Rows from block 11 of a small self-supervised image encoder, named by matrix and row number. Rows with one number belong to one channel. Each number is 500 + 40 x the weight over its row's rms, rounded and kept within 0 to 999. All counts start at 0. Numbers have three digits each.
Before each channel's rows are labels from the 100 images, of 14848, where the channel reaches its highest value: "responds to" is what is common among them. Only what is clearly more common there than usual is listed. The data: microscope photos of single blood and bone marrow cells. In brackets: how many of the 100, against the usual share in percent.
# convs1: 3x3 conv (model.blocks.11.convs.1.weight, 96x96x3x3, each kernel summed), inputs 0-95
# convs2: expand pointwise conv (model.blocks.11.convs.2.weight, 384x96x1x1, transposed), outputs 0-76

responds to: smear: peripheral blood (49 vs 16.2)
convs1.94:466517479439481456477440447566492455486478444573530442476497552544471467464507461469453476558516505444468447485552441524464519526536500509483478484493515544563470481479489467602421468508424532581482510549532575479502527486490424554516426494466542509508463489575528472498517522465473455483
convs2.94:569442531517504421670531532528502533477519546494522538542469475592487509479525473520476507541592443508476496537456523531572530515532528538493534578485484431527496457506502510557451517495462502533547514512579544556482549440515565487

responds to: cell type: promyelocyte (28 vs 6.4)
convs1.43:543413573494534431519453478431449550443465436497496529455488429494482547458505595475552463511490487455523478479505498478606497539464475474472496493521465427476511507453471440500511525482569506517511456524473524469449487468501569523465487462547469492563494559545568519480450461503572494507
convs2.43:448566510502491476506467472439515499463533510532513442463581506503518524503442536426428485449504517521479436454523521451523526570525473479470579535425536555470496580538501480500537486501507520485516536443548543478476499436430537504

responds to: cell type: segmented neutrophil (65 vs 20); smear: peripheral blood (48 vs 16.2); cell type: eosinophil (25 vs 4.2)
convs1.47:543480510491436436477420547459431522551492480428443505471484545540481485528479491474534495487507509520496429531529490573471506476522539563501578409510521547513466533475510491484444477505558472528390517490537447486496474462497478512552525454502478544536560514396437549475534556479537500534
convs2.47:514507544507506504627499550517493445502503488440538480562520497550529481471508458522500504468496502511634494513537484452422448481537492550495481575506506418588475457545566493540448470475561547455396471504527521482530551513506451511

responds to: cell type: promyelocyte (27 vs 6.4)
convs1.54:457464534481475440479502494548500431508469534506513487511504396550406405507468470489498471506511487529518545496412517495450532483503523574471608487443492466476452496456431541451505485494472517485534534513452526489530503563524508502460493569477517570542533551532455530468495475477457479597
convs2.54:495510466498582536491500473430460481523528402519514532500498520437560513467482602447466478491553515491434501365488535597557490543569410471516528442524480517529526521577488490437491549545510540448498557505483548511483486510493531501

responds to: smear: peripheral blood (66 vs 16.2)
convs1.57:461512483507532459530456475595476468515543401550502472501520451454518493504425523499536473435461439592497501537494461536562452509541533484507503449465534514520459491488612452527445446537510491535597580509490532513509521503472493493513472562483496472503506517567456466494525520531490591502
convs2.57:416484410537451483469589560460439495495437509532474549512473436513477426519447445443508517511528529555548420482480489491515434517604436544456618443552479505493522529529456469551496477518510504490555490466510475489541480484448525440

responds to: smear: peripheral blood (91 vs 16.2); cell type: segmented neutrophil (67 vs 20)
convs1.30:512512453496554509520444553479526497401572467511444541511640482450509442562484519473509502504536481461459511500446496537508440488550505449533439509450495522491463508481547464484515468566480494517532534473514546485430510515492513547508406587401525482486427477468483499467477488487529512502
convs2.30:428455451444436494491526556516496537492427524497529434525492537543495486436606489489513503532479462486498455516557479453495473459536471461544487467426501495525484503433492509521490495543527494496496484453423511579420529530520470450

responds to: cell type: segmented neutrophil (65 vs 20)
convs1.69:499480576571474512518521454524524524504508485531453515432489402454518534499524472506525592483476522482490473449535484552478557439442499479509490533482450565394492435505483453532535494517470525469549478528507498486545538397495493535534445463512504558589490460530441502524470427455471481496
convs2.69:468452436476540479412526511469493500503474467551543468443477567518543506471517542509514481508430490546377510484503461508569441524507484504449441417484528512519460530493502547496491556466488444508537480503519502581444462570542470527

responds to: cell type: segmented neutrophil (46 vs 20)
convs1.40:476508531510493407497482560506422466496526446447540525470439479461505523482512533473429494503524492482495565482460549501473488530479510523444444417585441479581443463528500547531497522488549414536462533520516475469542487566480568520528487593531461478527463553455490530476529488475557451477
convs2.40:530468509425477463578510561506508428547583467478541526485539502519487511487494507612546507528579446490531504516515518560481550507513545381529492480433549474495595533433457530444459483614505502519485540470470509548467510516564467514

responds to: cell type: promyelocyte (47 vs 6.4); cell type: plasma cell (25 vs 3.6)
convs1.80:497478522521444516390486464570542445461451512516466410429482522502522536474486509477518511459488466463505526523594472583511460443513535529486559471480484494482452522442481471499525488413474533550511498543532495450477457499464485508532397548517496497554408549531572477496485507475483536475
convs2.80:485498522451502486522567493499492488523526486583578561545526486526516486433503515471585485550478432503491528473524569494471563499529444509568541495466531510559506492506483528510456442537489521477482475512482477536439499546522472539

responds to: cell type: segmented neutrophil (42 vs 20)
convs1.14:482436506487565505490491547495495480499483453566517545450383451494462463498485506574493517483491483573507428542549497498544481518453487537468495518541508461545542471497650512460467521554482501582436539428466473524567515512494507482520497478530516460493467499506547472479483462545472467424
convs2.14:517454495525462518498521537485490530514543486483500506427495504482470577624379491512537453452532463511500457430428535505523498517475508512471518557509477509447456494475532490595458539516496485517553503462503484467509538486562532508

responds to: cell type: erythroblast (52 vs 14.3)
convs1.29:557498467542396500528420493442546498457458460533494467479496496449490537517499497497525431492412497487453416562540507499530509445535481510423570495524514490485497492475469544516540515447541559460514519513529483524545550538525464587500453423530452575464528493529536432446450469499496483492
convs2.29:509552524518498517547528505490490508507471437510576451492509451484483480533479478409458445505441512456489569435446511504514541539443545495380509475573477502497427519479574551537573502491538563466508553480435509435473566514443561510

responds to: cell type: erythroblast (50 vs 14.3)
convs1.62:534486500543474503476477509518481513474556567485477472510521499496500367511472454538438548578571548471579517473532558459491535458527513554487539498531480517538516487525540491451554543455530549429534449457533511488578491460535554538512501519517550504481502519476391501503498552499590474470
convs2.62:415444475509501501468448527459554509513498518478520465453479508430627456442526539556483477511473496436525484485463444482421517470439436524473471491435562476477481505617504530486523482510549551500480518467522510563441407507473528535

responds to: cell type: segmented neutrophil (40 vs 20)
convs1.83:527520480502497474574464467445485507439452426426482524493512412496527494525506440491515524458485471477447444543514505414444511394549519502421486519469522489531467473500518496481484461569469542616479463501490502494520478480459493533493474508528556492573545469498561455499444511417468458496
convs2.83:513483501523554502490521560507483538500546540526541556500473494508534507480463511411509512555540531562579524488478555529543537533440474549488555568527495496458485535503518576458507465546548520534433538544520494514471566531531505585

responds to: smear: peripheral blood (91 vs 16.2)
convs1.52:469495472518550538438484506491505506467523443512466475602568453482515516501540480508498480495471523529516514451477490512509507435467441487602516514519551488492541554502480499509457504547469461523437458463453489507480495510476472494524480588512466419409537531411549575466504486463474626528
convs2.52:463526515549483546516492509420516510490523516522522520462449522479530445471553506519511508516488470538537519458573521534487461490564518474426581467550494501520483481511492473421537469512492523517459492531485544500512588525426528430