Rows from block 5 of a small self-supervised image encoder, named by matrix and row number. Rows with one number belong to one channel. Each number is 128 + 24 x the weight over its row's rms, rounded and kept within 0 to 255. All counts start at 0. Numbers have three digits each.
Before each channel's rows are labels from the 100 images, of 14848, where the channel reaches its highest value: "responds to" is what is common among them; "patch colour" is the nearest of a few named colours to the mean colour under the peak. Only what is clearly more common there than usual is listed. The data: microscope photos of single blood and bone marrow cells. In brackets: how many of the 100.
# convs1: 3x3 conv (model.blocks.5.convs.1.weight, 48x48x3x3, each kernel summed), inputs 0-47
# convs2: expand pointwise conv (model.blocks.5.convs.2.weight, 192x48x1x1, transposed), outputs 0-63

responds to: cell type: erythroblast (44); smear: peripheral blood (42)
patch colour: purple (43)
convs1.1:128133119174100111137144127138105145134120118146119132138103149091140102074118117060125121096124106159109164130157098092140126113081160138124143
convs2.1:119151115117115167152119141128135141087150162079137079136127139098078120133186150102140115112099120137133101105134125080125167145129145130099124115138153097117163124107130072113147098137119091

responds to: cell type: segmented neutrophil (43)
patch colour: blue (28)
convs1.3:150163120125111127099143123150146142119124150115098104119129097113095141111177134154125112146143129129126067177160103145095114134139113101137191
convs2.3:111121130113120119136158155136110063164166139135138129095132079136122142107118094148085103150134128150166141168099132103097117090129136132093096128110145123090083143094107143177117148142063149

responds to: smear: peripheral blood (67)
patch colour: pink (44); black (28)
convs1.24:126135173145083145108135116140153103080093126116139122119149136113098157117129171086126121121060109123130154136139089111144087131124155121130144
convs2.24:123185108140153072103105143135099165060168128096105140141106133146160137150093114149150122166112137137124112132116158108134112143141153191175110132116111184120141112140160161162125130155181113

responds to: cell type: erythroblast (35)
patch colour: blue (42)
convs1.4:133122121142132105121108133122118113131112118144148168123169147082113134149081138115181107100151165123121134165173101136144161090115129176142146
convs2.4:124147151165129121098107131141178110159140137099127141101153122120123097136115119138090113113143159156121141122113071117132174112131119153131146144088132158115172093134107113118113181116129140

responds to: smear: peripheral blood (40)
patch colour: pink (50)
convs1.34:118115142131142141106120118106139097136144115146158088132170177092125158099147105127147111130143156099128166125148133181160094119118113082094140
convs2.34:066098159118136099174091078127131100117144149166131172146130148125123135101127123064080122138124162162158105127124112114095144134102119110067153125135129149108139114129128115133142114146119129

responds to: cell type: erythroblast (53)
patch colour: purple (50)
convs1.22:142142085152138143134163141145112140133129116122146067138108079141138099115135071161110083125102127160140162084137131108149127112135151118108124
convs2.22:142101097144068132145128087138134116126133128155132187114102130126116108135184138102112118138139095167120093099115116085127115177086117128108097126091111149137112125147137140140125160080154140

responds to: cell type: segmented neutrophil (53)
patch colour: blue (55); black (37)
convs1.20:091115159121121139090110136101144157151104119115126141141141116099113151142127198080127114136129123094140145129149127086173103152096124152163135
convs2.20:133103130129105115141124133106113137129121137135159127180125118117124167132116126119132098082093140101147104121144131123150108111158146108111087130112138100181151104128134167100139140101119114

responds to: cell type: segmented neutrophil (50)
patch colour: purple (48); blue (46)
convs1.14:095115124155084126135140110106095129118156134085091168104113090126155162129122160142099144096164142084120144143145141136128082125126133118121168
convs2.14:131124124141164130106141148119111073118161143168148136103076147128092136126134129107109111119142146148116169124125131116124096136132147110130147045092148114152114106136131185144120121154137123

responds to: cell type: erythroblast (32)
patch colour: blue (50); black (31)
convs1.11:124140116140128052126104113142138132136101108113116127129107135130102154092104177121129127086125136113112083160114107139145157123103180153163134
convs2.11:143110164130114151075156136131156141102119172114171103062135116145096155133138118116122141165120172102097130104105121124092090097142136112120121155124092095085131109085144156109095092144109137

responds to: smear: peripheral blood (79)
patch colour: pink (70)
convs1.16:152092131104104112124129128122115097080143126106141148154116094106132115158116100151152097129149134096146103080156139132152133185147111117107078
convs2.16:126159128133118131148131106147134119177144099121129147118160175148115158126112141110126140095156157149115141101115104115112108151124133136131133123147126123151142095147115164129130107141130145

responds to: cell type: lymphocyte (35)
patch colour: black (59)
convs1.12:126149116124120158139118103137116131096096066095153125077154140117115111143128167127126144122106116108146121106150123141096137128152150133142048
convs2.12:164103131094127146138152107187162133146093131142115135117132148139136163132128107163111129081146119151153099145081132142174154134187153178130115125158135163142150124110160112133160100138151095

responds to: smear: peripheral blood (83)
patch colour: pink (78)
convs1.30:128133143135138115141115146158128146088143099177123149107100144106156105108118166154152105139159156105141202126149141127174106142140098136114130
convs2.30:099129120140119099131127141129154121116135106167143097116145125134112145120131117102093126110155139099087090158119113118146111126126134109106115126136130115136092153075130149151093136145105141

responds to: cell type: segmented neutrophil (47)
patch colour: purple (41); blue (28)
convs1.0:131122132155110140065178132143148121141088097123130122134150107123112175140164150126126136115101129133153158085121112096117102159091156143121163
convs2.0:156163132155131123097113096139146115124109117132157141066087137101144098137150124095138117123118086137161183136132127158121132094117119114111182142145134140113132114164109111143162136163141077

responds to: smear: peripheral blood (36)
patch colour: purple (48)
convs1.33:105098134137179148070134120145133139111107140124153115168136175125084155137102125093136169115138126121138130144119136153140115113122144086153178
convs2.33:109136132114127082105123138108124140144140214123138086125159114129119124126123130119136096116103122165155118089156042116120150143179114151125128102081107090134147165111176092121147131096123133

responds to: smear: peripheral blood (96)
patch colour: pink (80)
convs1.19:116126124141105080115139147164108132119139121137136144137141098143087115123082091114094105128142160088144147115112148157178122088134175099108123
convs2.19:150148147181084128119152109146164125120113110119145153122138153106082077162102145147140068125118137161107147148115093044161149113165151144166175124132099124130128128139109111130129132116123095

responds to: smear: peripheral blood (84); cell type: segmented neutrophil (42)
patch colour: white (75)
convs1.5:110103123070138144123175163141119121111143128131142117118102113105124131115125122138141120130066130112160106112169121143169139131165145132071086
convs2.5:073143126165160117134106130155128120111126133152146145146152139103094127168086130142202141114146153157095139173126093169132126166154105156115116160135131099095151140125137114088089109133150069

responds to: cell type: segmented neutrophil (52)
patch colour: pink (49)
convs1.47:111176128143112125136162147132118116125135123117139119110108149114112106088152109166107115130153101094130080124117167060113143124155110096097159
convs2.47:173136114111129144125134123116128118123138129156159129150107103122091091134085147134054106123103129104078119074153133096145079107112146090107119120112148108158094118162162095152112157119090163

responds to: cell type: segmented neutrophil (72); smear: peripheral blood (41)
patch colour: purple (56)
convs1.44:104147106131104178137138097155147137121143146121102143136120133124117114094171111138075166130141131114088149178143124125111112126130127119176184
convs2.44:065137110107127119103167163093161112117173130112083107120168130111155162107142144126136122119104104148129099162110133117121120112130155114124191147134105120161121119161127111132125095132099134

responds to: smear: peripheral blood (77)
patch colour: pink (68)
convs1.10:088163158108132118123169159131107121106100122119154134154109119129146136109126120143082110136160098078141121147114145076138071101109105122115118
convs2.10:123119110122095068115128156139106126106066150151146130104132113108038073218165155099116086116146124096121108109111145114159131098092124124108150110122143138193128144111129113132135103113135142