Weights of a small self-supervised image encoder.
Model: arch resnet_bottleneck, norm batchnorm.
Data: 194171 training examples, 8.4 epochs.
Rows from block 13 of a small self-supervised image encoder, named by matrix and row number. Rows with one number belong to one channel. Each number is 500 + 50 x the weight over its row's rms, rounded and kept within 0 to 999. All counts start at 0. Numbers have three digits each.
After each channel's rows are labels from the 100 images, of 14848, where the channel reaches its highest value: "colour at peak" is the nearest of a few named colours to the mean colour under the peak. Only what is clearly more common there than usual is listed. The data: microscope photos of single blood and bone marrow cells.
# convs1: 3x3 conv (model.blocks.13.convs.1.weight, 192x192x3x3, each kernel summed), inputs 156-191
# convs2: expand pointwise conv (model.blocks.13.convs.2.weight, 768x192x1x1, transposed), outputs 156-194

convs1.115:444449458453415395553485547463522469509526484476513423404473510486403583486541471555589464557457444505510498
convs2.115:502568517490528536423494496585385490543506557410501460463556481527532608509509544553561472512458579448509448501635479
colour at peak: white

convs1.54:525439533475451438612507477619406386477449526526466439426490537486459478440534501527485542508561594529423463
convs2.54:462472465456656513530516489469546482484517473516531534509478530480454496466512587488420464459495430485590513475511579
colour at peak: purple; blue

convs1.28:563493516497640486583441622424417501460439393519484455415544496601487509440537536549419496489509546537435478
convs2.28:396454477451453542428489443524468514535554532495500533482496438487491452488388505523408503375422456534501541597475499
colour at peak: blue

convs1.143:517557437486424517636493513544554550525531447550423517418460434416489586495546498536382421532428477509557518
convs2.143:447514538592541546509549430405513447511495553489592513478426450501464427549536397530546542456424456465398478494754349
colour at peak: pink

convs1.27:474600514481469471514567448422541517500522512524461460470456457491516508497558484490491503516554426500437544
convs2.27:479539514529549460513522412547489567492520469476351474463388484485563573490490422535399416488567455470514492493458539
colour at peak: blue

convs1.32:583525477548527492510555513493419517549483515461497485558545537572515536428609472448518478416472541511444476
convs2.32:502458455597546523522519417462691532556457445520418463466548477465493432454523631506468450459530491590567513481546478
colour at peak: grey

convs1.65:571571513463512483500492484489511509501471548491510488472495489470548535527545490525492537480354532527456511
convs2.65:513450455476463457477482559583696459478505527504566562454444573445475506496620500486520511536547448494551514507594522
colour at peak: grey

convs1.184:432493485580496490479605490464454464515540490434421445474464496509543543452516512474481527552620574461426495
convs2.184:532557493498581469461486596568580457524495581467535554461506575603500521561534587562523512566427548399564525425482519
colour at peak: purple; blue

convs1.112:556446497527536504483433519486528447492519462490446482490516553516487490459592549567489504519437530472454530
convs2.112:551529477368508473473510507571489513538547529498443480469414503476488474468464480485530464490336491554492427544514453
colour at peak: white

convs1.191:524558457599498430527425480421450563454489505505468468543552464502512533485562509535387429451406575500536546
convs2.191:533463505448417530449432379453628449465458491531426503419552344477531479436625526546520549457544532457492577559617442
colour at peak: grey

convs1.5:459471511512520397504539467462477513483489494494419459567529524473654506523470514518547512479548531465500483
convs2.5:557488460509604476495465487501495540485424585486445476466463568506533607478563517512476585462478545417477460388527561
colour at peak: purple

convs1.165:493473501503503548518554476529466526490477612428512530515482465514492503541526534535469463524533455535501552
convs2.165:426417536546483507514507478643396486429428462430505497415531505477433446479492473552415485547494515571521393592559581
colour at peak: purple

convs1.186:489500550533517502506492458525439280593532469562563548416525517591349502501477519458551454449468489492440513
convs2.186:520352465638468470511499535480417505489451511525466486461494479445497492521409468518458454574598541420484389616533489
colour at peak: blue

convs1.158:501555434507537501480464445543440564497472335457459503462426473506536463489422504435539430453521494525384532
convs2.158:534616500459511499505532523537490554476422518429536534500486554525545514538513494526526521446480472423509402469543475
colour at peak: purple

convs1.89:472441512491504462542489479396516441418489365519546428653437461481470459511516545466616508507500513498488488
convs2.89:480455593535575521438475434464474507575496532549552482490442517474498586512454488513495530502582527485470519518542484
colour at peak: black; blue

convs1.13:547577474488645465479524504458496437468473516478561564510587568554469517539562563500522451586524556494504601
convs2.13:399518546471555433484506541419460513453561512411478478517507468504492540393456519419517490517501407477478586557441487
colour at peak: blue

convs1.74:438395456512600478425527552479513373482441448511562438557500484554364419441438556497588499488435568473448367
convs2.74:405440529388529607510484538500550471516476535442507523432439513553489571457407493553474525474525589414496509447505434
colour at peak: pink

convs1.167:470470483549502616415484510425598437527520516433481490490536552491456437461404452529526628468517580617521528
convs2.167:524532390458516513531462567477594484473486503505583443435495518505528527537410382505597451449493453393527487498539494
colour at peak: purple